config.toml
model = "image flow-matching model"
dataset = "photos with spoken descriptions (Open Images, Localized Narratives)"
train_examples = 101725
image_size = 32
horizontal_flip = true
conditioning = "none"
arch = "uvit"
objective = "flow_matching"
cond_dim = 192
logit_normal_time = true
norm = "layernorm"
norm_position = "pre"
activation = "quick_gelu"
mlp_ratio = 4
head_dim = 64
fused_qkv = true
qk_norm = true
parallel_block = false
dropout = 0.05
inner_norm = false
moe = "top_k"
num_experts = 32
moe_every = 2
expert_mlp_ratio = 2
experts_per_token = 2
shared_expert = false
patch_size = [4, 4]
layers = 16
width = 128
positions = "learned"
residual_init = "none"
optimizer = "adamw"
lr = 0.0015
beta1 = 0.9
beta2 = 0.98
eps = 1e-08
steps = 6100
batch_size = 64
epochs = 3.8
lr_schedule = "wsd"
decay_fraction = 0.4
final_lr_fraction = 0
warmup_steps = 610
weight_decay = 0.2
Rows from block 3 of a small image flow-matching model, named by matrix and row number. Rows with one number within an expert belong to one neuron, the router's apart. Each number is 500 + 25 x the weight over its row's rms, rounded and kept within 0 to 999. All counts start at 0. Numbers have three digits each.
Before each expert's rows are labels from the 100 images, of 14976 (inputs lightly noised), where the router gives the expert most weight on average: "top examples" is what is common among them. Only what is clearly more common there than usual is listed. The data: photos with spoken descriptions (Open Images, Localized Narratives).
# router: router (model.blocks.3.mlp.router.weight, 32x128), inputs 0-127
# up: expert up (model.blocks.3.mlp.up, 32x256x128), inputs 0-127
# down: expert down (model.blocks.3.mlp.down, 32x128x256, transposed), outputs 0-127

# expert 19
top examples: text has "plants"; text has "green"; text has "grass"
router.19:479457526468553523522470507476510497495482533522513507521502485515498477468489477478532490526468461488507537453517504552548546489503504507454521516459470490471549466509498527442483464506508499484519471524497481513516520490488514495493532531449504491522475538496440501513509504480490510501484492504468498502498499521545473512525524488492494452485519511488500489470467554461506496543494
up.5:518502486531474489460499500514492501502517493482511485492470525474545526542452587483452511501517525503471475513487494474444493491522480501546531472516524525529469517471525463554505518492506489517470518434500510501472481465475529483463473486500525516494505457494518508532498501507531485490490498502509496516514477472462543485481483484484532548506478459488495478490542491494524489477514
down.5:500518509479489480449460508469495464484496462503480518478531555484510491495499542500497489536507509497493470458415504492529513480469562487508516541527511511482487501489533532483473580498494555448477497462509503498499518481491483522506509447492536502524520498504468494472526506456484539475509471478528527501513492521509521499510477518499498502482508501505507492500496478466534477491534
up.6:505447481515486496507486492563492493527513459531509461489502497498526507503484523453459512472502473483479519514513510443469505537495496523488494503501517486514489505499496464516497540506495483506507510523506525487467523436459536532504474479536531513515532507503459512521512488464496440535526530473512514507524517430495518482500448471475477521483520493536471486465544472507525512519483
down.6:438524460511474500450499529503492497495545474471526484463489470509520488496484551477470510514477562477487501537476523492498491507507480511527508453537510495530482516480524481503501545510481503489502522477499517493523525502502503464503456511529489541465466475537520518548516474525495505543495514521524513508474482487471560506486478478507509520543456490526514540511538474519518506514539
up.7:562514515526496538481514474548472514476500510496539517490497530524520520519468545515501503488512490512504517496474498507505527494492528501484510509493537528491502471448484516482495497498509512514516545489501499456502468458501468513473500470573481517443507490539508489524477511488529488497474494545495481523480507485457485524453506501498563493532521424510478471522492501545472476494518
down.7:509516519500534495557529521529499513525486521506488515519486480522466514494509480492522485481482467495540486517544515518439493526480490534437492489466476494494506479514471469538538449522507479502519496556492511501531528488528495537509532533468513472507506559495486511493479462525520457516488500493509492517505514470553505463482519515489482509473497546473468484458480511497457532521473
up.8:525536474529475489470503513477520520500475488454482503511475509461517526502470564496466512463512539505478488531503496484484474489463524528561554475534528494521457516477526488531515518486492502492460531459503471508453472504495518473465498514518499508495476491491526490505487544521550499475529560524500518522501458507480500490467480479467518519494485451473490499536524486506501498471516
down.8:508524505497486510472518489510489422501531476498474436441502535500514493507491554486480468537443532519481502496454496478485477475487526513493493524517494509511504495477525531485492543496513564474497494466469498489544517504482508500504505445508491495504499501494467452463512486482510497498531494466517522531482477531484521480537485511461510527505523486510480453467532492496530527511543
up.9:515522496563499532470488486562457511521503535489529516457479540522506503524478522476466491463517495493480507489476534490513486498494522506512514519509541482512496487453492500495522480490483485533508492459471498488482514475528474497514473514582477508526506470545498474491473498502541513535477514536463485528508462507490501500478511509498546501489514426507462521505498503561487475506501
down.9:483501510528489513469546513490509468525520498506500459494482493482512484558479539507474494497470501489499488502476484510465499492493493499448486485531460503503463474491515475581537534498496533471544488513464512479540528480510500549529500546507547467545520496522507493460525465544487504515522506496518509520513472481550490490466481546462491518476494539504485495501519470484509540504507

# expert 18
top examples: text has "water"
router.18:482491496473501562524529524487474486526502491520489513542529480558504504492527501519510544500479504496524541516532499491532537521487501535499486510470449498496483534509517517478435509510487500461511512520490511485531523510537526509522524520473548495507515542518525498498538505501420509474525473514531528458510530541521537515487494519511490483506515522496536514489522466508530554514513
up.0:504535517504502469473500533522480505448487503535514496458454511468483479518497517533518500501512456487520482471476496490517516502463448508492500505514482547522492510496514496518516463479468510539532506490481490486508506452494482488492504524558472498480556521560485476565509483511500521506515496535495469518486504446488541494529531545461529474537521483516490467507499501544464503487500
down.0:473486526510518490550530497501446539514533480489478512498486519498498493470514490470516505475542478515498547487465514503497535494494496520481478511501471556522512511492498509485489490497459493521512478531465495483538501469542496529461489498498558527455507504486516514523467502472489491485495514466559561500507529483491506546470515546570477503457462523469513490477466498509501498477490
up.1:484512513518489477451497487514499486485512528452518505477459561493499514483439590493506476473522499495485480479478521514489501514510512483499566477513526507516497454486498529513536506472493516535493475444484507492499460496462489462493464500525498492506503448491489472505497511493574509509482527483448504545488459468486487509479493515490521513513493464512489509522508518501487471480497
down.1:470498487499548509495523541493471516514531484511457538503494494488488508508489536518482500482488497503463499461508520542554476451506511513476503489471488534514497495486559465499517523519531505507523492530493499488533452496512519527476504467469545518487459477529482528536526458505534454519513514489545479496506519500494499473478520476491529510480453499447515498445511496448518538520480
up.2:493487534547528469474487506472525487452487532500508507454450510462530475462464529515510524544534451477492482493515509510520488506495469517522514489524499484496497481478476500528500477464496516515522504506501523468531494511467479511497514473505469558516510488530527506545544485532516496530459499498475476561507488431499535512495537504530524508522487468508492505450501497515486481466475
down.2:483489504537534492537478525552481509517510474496512465497519486475526491522469568516492555493520516538537510498501511492500491516485509503439496481517477551503505503462532515504493522463482476534447489524498493510514527473485522538525482508485548505467506451491499490520460476440523475505510485454513532511481527487483498513476479492501523464510490465536530472491526507482518534465492
up.3:515559556493488480491478510479511524490487528501471476475475486475475500490485503492501509499504465525519491473509519489517487523521491538587504486510515464487496508490554505526505462469505490498441490483472487493463503509475482486518512477514489479489482526579524489525524511548512511502506523544475500509492502492519495464466501518470537524522482479424494503558487500516478496479517
down.3:500496510535530473513501492552480527549506511506501508427513494477522499505534535471482480439515473496498532490549522522551531504475467502502494529493463478490499504498522512512486541486492503570471475493464526485491467542531508483489477498529514500473485509514507518502463479481518510478456502539463471522448542502502507479496527484503531488510481515471521528478531522509463480500524
up.4:492497510510499482428497518508499514484512529479515481474459547487532510499455589483520479492506510505460481488459519496488508494514499477517556486531513501518492447488485519526551485494515507534497489443490510504482467486463493478485462500517494513489508478489483496505490506499574499508477532502449501526489472472480471488451504524484535534516491448506481510510494536496507477507495
down.4:467490501524498497508504552485487474486500492453444567485480501486494490521513530525491483522487515450496470508525512576534493458490519575478510493508482510491507479490502496491506522547545505484479538531467463494535507484498496471475547502490518497493473505515475502524533479503498478495515479500567505509531488494457499460491514519512472495475481501468534502481473489478494490534536

# expert 27
top examples: text has "water"
router.27:475468481483499548533524512471487476519493464522474502522480467531480505470514449488509498490453499491520505532536473473526532522522521507483482500452473505511524530500522482500466482500499487467510499527491509483537493514508532547511523523428528488509520528522535507514521503511468532458517462523515514451526514541486529486536481469523468461521499512509525495485489437489522531516519
up.0:527487515532510505438443522488526499460518521474496511492482550488517478517490520509556483540546502498459500515501544495481517513528525466494510460502485484479499500508490508476466511457501480550498504458513510512481488515470485485500509493506471475516547469515502459481526488453519506525474529502465475524487485479459434504482496544460524500528473487520530505507515526525471472502487
down.0:493473483481503495494437497478464511492514561521495534537481492490529481507526534488441510543523516475535512497514512496503475510456489493540509495532483510534523498493525493475528481468469495462486527504482489520480532551466514536516537513520477547451498507494523499503464548502507511496505463476521530497497533460512493509481464496514468445487503502542515516517555491508492470481495
up.1:508480555520478501404527529461504478437488538479471480484454491462512467517498520467516506540520476478457497506506511512501512512512481472488541537499487521510478478451499525570524512493504505505517479446504526513504513513489499466492518490521501480522489481532469492505520446531522525501483527507472473508506485442521525468492512483499492478481503475483514498476492507511511515504504
down.1:502505512492492500472520495432509498454527542484503511498474493500491516511508515531511489495512503441499490557503496537530500530492508535506522482481490517484531514507515456545509504515541483510539500481495500502505474496511467527469537519510558543505465502496491544500521527522504502497535507501513530498556477527530487466537515483425486494450449496492485480482476493498526532458525
up.2:514508489492515529451512470544497528469495553482551542507503551493490513511509509489538539515529496526525497501454499489485512486510528449454513499472485505505536485493510519502485546487499526532485485442530502508485474472482438487522506505535435520452495473516521564517478488532519518485452482487490494488510494510509470479474512519494534518525529496482488511498493527512516502503482
down.2:509541484495513477476435495496518518526519508496534488508481485500512501452512491532477516433486483492529489476539504505498460506490532513547513462479529514494511529477503512477525519511515446513446522490520534492484506502531503512486574550506490496517478490494520519519494497471494499537453498505519471515474521518470533463515467514481516531507468473509527574482501492525509508473481
up.3:511532508511515491530524468490525520494526489525518486477468518458516511504479533469497490517470506519505461429446507451450508502551550477517514478516511483497467504474500521502519496480523517523458517492517489543480506473472504468488468504548543495521491490487495483470524472483520495528457468481436476548502483488526507496497503552496519535517493453495492488522481492480483482490519
down.3:528503506525505510512492514510502483440494534484495534551499494528491513519538466483461527557493534498492494525491529495534474515501499505488533465502475489475523480477461517547543439463481510476494464523493513484502500479483489518499459481471509537502504548495514460498525475545536519520519450528493469488495512478497496501492515529568471490510544510503489465501504497472496454480482
up.4:505496522521507490451512502493522514474518522482532482479455512468522510493464592484518474510521497484470495474455507499479512502513504482535568494525487483509488471482504513543546495497497499533481501444472470478484483498468511459469486504515500489511477465483478502508509513507578506521466538511448489558478467480488477502494511495474521521499470454504483491490497517485475495498508
down.4:493500522510492515424479509467470505509478490507491513474509506463506538492467527556481533519504526482540482516484464497559501505512527466518486458462489540490443486473451513511484506510487469537498487527466483497510552478490495513498541480523478532492480535502499526543501476506509544519492503510492495541519464512531499487518501497466511490484460512474494502470518513546510546477473

# expert 15
top examples: text has "color"; text has "white"
router.15:485527506500524452503502518474536521516515503524513459470477473437466471454451557498527465503507477506517498473512483497489475495487477508496537434538469491524540487482500501519556524507490503499483492520516494493499505541500512531489493497503494509447505500475484531472493508499509513477517496425489537552491531475518522523528485494496485475504514501502527477536510457474456475485509
up.5:501520510502493518458492506519492465527515505473518489502526523533522508508526517464499507522484511504460453550495518519469485446516483486540514509481507510534504480486506488514463528503523532507526506491457552531490498500490532466488470501515515520543505479465501422496499489463527494518440497537506475495508463513454508480470520488483503554526500498529507460434486501495533489531495
down.5:502495493457516481524503516504545526520473464487514486528481438468484512472477526545524485506499492499491507437493518487469495502480514525491490495496468531476497484499537520481556463460518493469486445506505472508515510497493498488498499465460513479502515509536503555469554511489478513496499530462457529533519521513486542493496525523465448503512507502457480479514456467477480527521521
up.6:486493527513487487475501510466488519497518502488471461494521502515524513494513480493516487516540504479495513562459520521502520513503499524504538525484514459469528525507486449507498540550503487530490481488471513488516433526508540497455506495481477519477458465514460502512462549541496495452468532508525483456508492536471461493504531505530502511534492500502511476544461503541478535477482
down.6:493548470417482538548501493542493504496510500487470458509531502525478488481498501554485463463491544525509510487448522474507450516513480533530506540475528544509526506481483537475479525499473496486496485496504468497496462525502483524497514445506471497464512518515475530488533509485498488508522514467501448506514568488511505500529511509495521497503501519482505532520494509467499483530519
up.7:473529536513489519505508524444436503521463481497462493469482503462504510490492529486531496484497503514527489451513470496543475508474512495487517507523484478528497479487494519494539530513506528524453461506489454524496505516516484484472437491498501476485533503495469488488479538507525521457529527498474505514467487534531503509485484568491470502449477486508483518537504497543458533521532
down.7:503472493500462512468514483478501498476508525488526529507508452490528472472496514504485542494485521470543467492491540503510498555536525504522497521481520514513466547508555520486485481480502482485514509448485513485527549482495512469464525475496512542511500520538483546493519478481461486505499475509502474495504469501455493487408487477487468471501504482516519494467474472512539518462472
up.8:508494508505510503469492510543495457507528505480537505494528528535527490493518513474493489533483520491450453553525518507462492487544503513558498503486504476538492477473488490531467492525523526502525521487466538481500547490485530477513461516516517513551480480476489434500476480492505469537457492527508465498505476476437496462465495501482515530518514482528514494456497512492542498498505
down.8:491463493489522491518502508495532552530485501520529465524495435448510505496461515522513493481511489478520512410518522473487517529482525526518482488524462507503461519529523503499550483466512486509502450498495492471530512483505504462468508486460530476479510496535529561483540520490491528508512509494441517517519504505507532505466496515477500503511504515442487471507467481485485519482499
up.9:530496482516507498484472473478536521455502529503514486534483477525473482507497516521516496521525514475480493523483452532520536502505515468473523511495481539467521499471444493522517465522521469468544466503519530550506515515498490539498522497496482505491506521526503528514524518504500526471512482467503525431517507493560511490504487481521506473468452521515457465510482490466432549515503
down.9:509474499529522482511465493534514512531503466537505477478494510488457470533451504518490485503513494501565509440527487507540507525473496484452498446505498523494495469512482577485461539508502476527461502538552481495492498509469487501505506515507531469469492513498509497517485471494507512485496516466491531522503518466509542536532509493510538474491497500481569544493516503487488468491507