A small image flow-matching model, trained from scratch.
Model: 19.3M parameters, 32-pixel images, norm layernorm, activation quick_gelu, moe top_k, num experts 32, layers 16.
Training: adamw at rate 0.0015, 6100 steps, batches of 64.
Data: trained on photos with spoken descriptions (Open Images, Localized Narratives), 101725 training examples.
Rows from block 3 of a small image flow-matching model, named by matrix and row number. Rows with one number within an expert belong to one neuron, the router's apart. Each number is 128 + 32 x the weight over its row's rms, rounded and kept within 0 to 255. All counts start at 0. Numbers have three digits each. After the name is the row's rms in percent of the matrix's.
Before each expert's rows are labels from the 100 images, of 14976 (inputs lightly noised), where the router gives the expert most weight on average: "strongest on" is what is common among them; "patch colour" is the nearest of a few named colours to the mean colour under the peak. Only what is clearly more common there than usual is listed. The data: photos with spoken descriptions (Open Images, Localized Narratives). In brackets: how many of the 100.
# router: router (model.blocks.3.mlp.router.weight, 32x128), inputs 0-127
# up: expert up (model.blocks.3.mlp.up, 32x256x128), inputs 0-127
# down: expert down (model.blocks.3.mlp.down, 32x128x256, transposed), outputs 0-127

# expert 19
strongest on: text has "plants" (28); text has "green" (26); text has "grass" (26)
patch colour: green (28)
router.19 150:101073162088196157156089137097141124121105171157144137155131109147126098087114099100168116161087078113137175068149133195189187114131133138069155148075089116091191085139125162054106082135138126108153090159124103145149154115113146121119170167063133116156096176122051129144140134102115140130108118133086125130126126154185093144160159113117120067109152142113128115090086198078135122183120
up.0 118:148202104181107129080136146104124124138141110082109117104082167102164159145066223108087110135180157143085093133081142099090102127111098129174189112158168155150044150101152113170158143111111119137089149051091142113081120107105145101108112136147152131117156087139165118148106159134181136101115149141121137145128091091099165104089130161115185160154118056128079134148167113195124094106102
down.0 088:143169138100106127028102108126139095140170079161141106076170202117165125195091180112109115183129146183093119102037134128153142119130165122149141173179116162121090149116177152100097223127124156062105139078124138130142126076065118154137097087157130125142123102172131102103152116105111188126158110100124149154149097146139130142129117175086127171134116099123151111160173107121148142115158
up.1 111:165140083125067103091124155170146145143166104057143124115111149069138142173083194097096104077140181138060115156136122132084090091142135149176161081161171163146082180137133069133144152120162127116128156095129105114086080108085151072132129169173149133147109115114161104120123164133173111132145173144144125147129088105045149127117077130067127170174126056123108131140167094131155100087121
down.1 077:128165130083090117070146108144102064132127070183112118093127172126148104191125182103126055158061125174139102064091133105130110128147160136134114156151083120121133130131198165094100222141118175091115124059121125123123137097087107106159129057132104146118129173100110100105163097130135152122151120084140142188150129147119120122152151150110136141126141096157168064124199114132183127112190
up.2 110:131111139186124127100082164017150177110129153107105082139066121032168130093147175093124143077121116077114198112195185120153101114152121160171181099125139059131132126104125127168147128147167120149107110124085117133110135164102134123121138184136156114221091107110133112089138133131150149134125134146125118145108117163130128069120124140095095151090105091122126184179170148115164094120145
down.2 108:088132144130153127162121181138158166127152179127142126116123124096137100095102160121096170099194123183095153078167122152158139161162113125146097159098086125111154140124087119076083087129044021145171156161175086161093152139069093140153136128102131154118085080073123109127102151152136107182093146069124133120111093156145139169141130143108164075167102137155199162113140134150134094117067
up.3 109:185127154156109156086145101108077193085115148103152121125152164116115152141070174184138123145137134129133149137140119106137206120121181134123148126116185071099108101062131143129120120126137158126142184105162108079113103110088076103126126108150112175125114077138127105180145191110180067112096153193145123138110119135047082139056158153135164124178081082150091096170138133183119114106151
down.3 120:127124110137147101182153154144107129164120154137113153192088092138095167125131113116151129072142083126176107125163167138063125153103136171079100098080109138131118119156063083164172075160109103141161105192123135130163153102106134190150163189092154107117140193125099132118081102164141085173103114134136078175143164091190182080096149141108084133124111162103087137055111138125092142182106
up.4 090:152146129154100162123160069115099113138109087072143087117144167126149180134129155134112175153212168189140111166125091139098143051168134100153116118133140144171108098110131125131144192129133085117117119078120132152079093002089132138114113096111093127117186051192133132134111125126121085154134122159178163087122110113069152156108125120126128191145078127148128091100144138163143145101101
down.4 080:082141101133116144136095123110130117171167080119135100099145106163176109179092120109136159100112139094115135163140126169075143115115125130190141011127131122103129161110171089124168187164147165104148108123130160172083053088108101166136071140170098085126144136146151086103088136159130180128181123085140143093109176054078158136084098147119132101137152079193130157126165121143139136088172

# expert 15
strongest on: text has "color" (34); text has "white" (33)
patch colour: white (100)
router.15 164:108162136128159066132131151095174155149147132159145076089099094047085091069065201126162084131136099135150125094143107124114097122111098138122175043176088116158179112105129129152200159136115131127106117153148121119127134180128143168114119125131120140060135128095108167092119138126139145098150123032114176194116167096152156158164109120123108096133146129131163098174141073094072097108139
up.0 081:133150104126117154107110147118147118109105143128109131143122147084145122183008229053097118134111137122118147108120181112101087123106160124135132108114135123186155078142133169131128186109152111132054116125131102168091128124109172110097101121076160084120103069121090165096138139146140141128118153166068116184175137150127166113150081090123123155039155119093151166161176125130128099142189
down.0 073:174144150091152124083149107131157138089074114092092112129105116153148155199129112170166156148147126107101138121112154100124152130114177155130093159081100095145051095113055106104151067052160158151192138058101137116076157085126096089092134087181116157172086152161121108154167108127151131156117110162085127159138069163112093148124160152089100133133183094107123103128061128183140124105136
up.1 085:189143155135127130095153007122084095163180146127086103101145151147175167132132124146160113129126173154146037118141092142104104114122120156135104096152129139117176129115083139109120115179145106111174141120099073147131084117114109157127073148107124174143156108099085094106134110104121065189148101116135119104176142097156118186123090135085147164114048132166142101142071210128107131155100
down.1 097:167144153069058149171178140208124093161096107097106113145137090080148128091176136133131150117070163117093139147119132118076134133110136172160101112163109141160073201135144151097181104117144194070139125108126116101114142133189131135137128122076138108150155099145072162133147121086042111168164098141123094109146146162124142112121102104162074189152129153127095090187067157119113168147123
up.2 159:172139113146136116125068080164143128070147178135180175103107133141099122185130127169123111100141100121149140138108130149158156128108098093128131121096111210070188144137096157120117127094143107159200141115132197107113101144123081174197160140177141169079163116130145152160110116075127140127036093112145139137116137093144157158142154112167160094192139103154157110090106127122098050096072
down.2 148:137104149146123145193140127108120129174100098136153109154114136144159125114135142125146102182079132118139176139148155115143136086130150127078144103167155043146099096131185157191146137133165144126087101148125104116128069077143171085095141113093108043173117151150080108082102107170139129088169143171088151178168118185115073117119142111137058190081140138072098096128176106104138171121189
up.3 093:144151104100143160120117096106084118171073151089158117150143165129160159096171151054073125123140150133151115094139124113162146088149162145107199131115163126129037119127119104097127130136123110138147147115094125147091044158143104098090097123149154108145133155164189065131091175179149164106155147128144124142087053110173116087124076148085196165115141069117114122117062153149092115170176
down.3 066:191115126141099139118133121169172107121089130089156115151142136161124122171154105154133176039180154092132088098138163087106123120190147161160107175111155133104069128129145159096129110074149112146152081077140111151129135037140119058079171171096127098179115090184124136101187104127100159168109151121081101155098104150096129102120127158082129118143117118124130177095062087122170093172107
up.4 076:110136164172137112078133116186184092119124169141083094127160105109110090154138149088132122168083135087125173209156113097106137155171077169090170153116105020153127075101162167188110109133105117112133142134132176177110140169133123135117124087083134166088044101092086139155168101137155118102084152141167132142134125120081105093145100098122140139139111150079124200072131119149149137127121
down.4 075:143102107049188100146055079174130215127152123122110126156119148121152145124099162074162134142191148167103116091125082111132100067087164131120104101119130108159111141106101169097142133135064080086128143110120123156122120080120144127143077128144103116122127096134136094165104187109113166192147104117106117097143167074048142170091107153137153097124126088085179161183119142162102087178146

# expert 28
strongest on: text has "dark" (40)
patch colour: black (100)
router.28 132:112094123192074151090093176122125098130074083050154141103131103049121139124101160077132135143118155161168188159150084139126143100100177085073163121128159164164171091112152129105116159060144098143086085110154158098126134142053143114160094075085135123133106117083099147104105132142192142072132118120155141099135129149155137102126104083200150110098143125156165080104154137080160113101113
up.0 093:137163104113152132165062163136138098134102091117131173116102145117142106098089138107101156113150098133086166114188153109106049141132158166167169143142183100114064155103166182099160120084123096093136110137135099132134147046154103106107166125168126110202126144155192138121157146081180167126147134089141167146120081094139119144137108199110064157169136069080075174116158092130131092116118
down.0 073:175113105124065157102128140127099085096097091088130194127131158131126130124143102065105138149183162138068130161122120155105150125137183115143121206130104180136096160192116099121133149089125122088145086047115122137099150122109135155098166090125099161116145123170125125132101144201115209062157135126191140088184111158121116100087090098150169100105174159130075115088141163158082135150125
up.1 097:144201119143091156186161095181117143125140102142169135112136169070117156097106161089104160101111125165192133097081158151130136110132114070155128128104163145179155117139106134130139178094114118157107119170123120114052099072067114092162090091148116159108153120110098134085137126077162121161040101098108089143034117141119147129090158126140155126147146124145134128098156147121114047051140
down.1 113:123080144131167123136096059065119114102092182166111138118134151148144112202168075133121138150170129073174061184112149144156124125154104129109135081175167056107119124099109081158158152090125118156163143172128139177124118120160142148123130128131207092133147177152133118109115141193127168137142122127106169140199150124198094108128143148057067091100099145136102086138145098128119176089138
up.2 092:181111151119142144097182092098149113171119118108121117099122109048174138118091161137176146158152122178156139119112117144072065156184104146112152084117124131152138124070109156125104144081131064131106065162131111118132149154058147146131152119107139133106137127126133131127184052058199143172128117091130110163143111152133193073139126104115184168072167126155151064093133151130141129060142
down.2 096:134131088090104076091096094120125187074116133192073135151156113133112105167119121152173101132176126096174106101117105121173144127062145116111150004143140137105129064107070155095129162137132167104130099162120157160127149187129084227158124197150159137119135151099162156108096132165143170078124139132122147171140115109154140167170090091105117077113129118148144146158134099129139142112158
up.3 097:110104135155137108132132138151112063160124134139069114165105126220126129078175121105084108153121139118061092182133175100090108130115135194197121119126112137132086129083165125136139131151084149138105149132032187102126183149150192087106094093179187117122124146108134106147109132110165115125122199160139163129111131075116057131126182119130165076157097139143105131127119120120123147191157
down.3 094:123184129128105115186169157176117100112154128112084147185133117153126118112154119138088133081128118148136110141122137089065068145185087128138134190153106071149132170160168112106114115136100167108161135096124150125147074103128157084120059056125100183125102120075117073124126099100104156148095105123088057107092132135087130149135107183147162169188194098148160187117161081113142076156118
up.4 117:124129089148134150205066122176109140156127050114163144137132153063186150132062166112079139117155173163161149098092119161071139106124166064138105089133165174162142116137116146098130169068122081154071062118163146118099119089085149150142104123113109129117160122120088129084096140036175137145133102085122136133104120137146134171113077135147136124083148117150158081159145152109153080090114
down.4 108:136084149156145167113151121023143162097112154165141163092117099127114113136111114129103075148115133087157110135139107185149132149139119140073108102152119123071168068102175076171116076125137129176176111104130172132133113189171114156102158136125170116122125167100116142147166092151174125116110114104185165143185103169166104123160129082068126092080105174190155115131147101103140215084147

# expert 20
strongest on: text has "color" (39)
patch colour: red (46); purple (27)
router.20 162:121143074092150116220064122187109172159159111107172142144133171156121171109145167152078128064180134159111147148113161122099167072098119090171092134138162142105143178168114100103104155108151103147144163116161154091082067119107086134156128119186065097077188105089145121112090180115128157171076121107062125123082130112133124169114079134121108136163112101156152148132140160122106095135101
up.0 102:169140116110161167122128137085109056117188157123152112150142149071103148122128128068137182141127138139104151148131171081132105116102148120108147111076176108053052117135133067090128164128165116183134110107066096114076104109143160137127072101146092184162140197114121121138183158166140122151138138198101099095109114134175148094101093092100146137129160144155092128196164134189101096151150
down.0 099:079125151118107107103205130152093172172109116091097138145126096168145142118166123127108132125122132065096097138107127096128132156171134137089136108214127188148089105147131149166170129114090128081135165135079155161096103107137055096146158156097195157102121142103173176178076130177067147092175144150135057100086181123136154179123122118179149105170113181113130151092108105129144158176125
up.1 114:127138091129131152102100121082146091100188153063151080106159149110119107122143136068191128110147137146121150199154155180112155133101159113099133088100124062092109146132137106112136149132162172175132157117133157115148074120132149103130122183118096190125130188101052124122178171207126133123087145168169084117089070056192105084130095137130130111127102102152155093179112140179104127111121
down.1 109:130133141110105118070179129163091201160174141109173161136104117089156121096156150113127116117137140155078115110094078118120138162173120117135143122175148205156162142131150151154111071137115100107171169132074164156081168123136062156190137104144100202135131083073113168133111144157088122141145147141147071112089137125163173121112129177168172130158116153091164198094085088189103142164128
up.2 108:164217174120127130072149147077133104109131170176115115082108111154086051129162088092117148149070089121099143143142124116172121187098110140140119190126085141113104103105138170144121095107121155098176164109092137120132158121155139118095180141116166184148082109186149123129188104186122127124127101157157157115147096126149166079144164139102167147142203164140060175090088074139141132110140
down.2 132:132133182140137174091161181058173098106102137133114107090128138132115102139110051142132105186047135078172134131157147155127139164119138158076115153136112104090156087116207077180101098165179164124150092133154136082136151124165170145066141073109157094133090153136100139127162049137146105105134128106155183129188125149111123100147123093087131138108159150142119060124132094103132176088145
up.3 086:169181141109150139128168144145160081104059086142090175111155130132196147124118123111116135148116129199071068097138075151109120138164134106139137204102170163156069121078108159132130155167080088142180164148027061170131156101161079175131101103163129086138100114134099118183145100124130110168129142116121113170118132157114096108116128179108135140085140121089101153079142139150088118114127
down.3 086:093138155127128151089140175146161053147113110136110150148113150067125105129126080166100151172099126066134094127114125122144129063140185135121105145208141077173081150144125136117195162156122144068114132133095091071148122157195133141162143151093216106132134115142102113155143148118103163096096110136153133136116138120087084122199138106076106163105158158097088124197159125055100087126140
up.4 097:107066124141092085105136159056162127127147150093113112151111069085102071129133151122148074138125128053089119166184173147141133129143112151096171096174074077131137093129207107191152076148179174112110079110135153129153135196136184112129126114045153128143103124068123125128162164129144124072113169111149180120103139147145093105125144099120082147142108145134141129105134089095132152160181
down.4 120:112155190128121152123192145020122066120116121132095121115105123157133110111150074143112138178032121061116122183144149160145106140135102140093145157142129096121129111101162111182147064114151160097181135138139135110151106096164131122057161100078106167164082163152102123129161099180139154133139112099122155114193129160111112072160136112129098145111161163090084076168096116093152168132157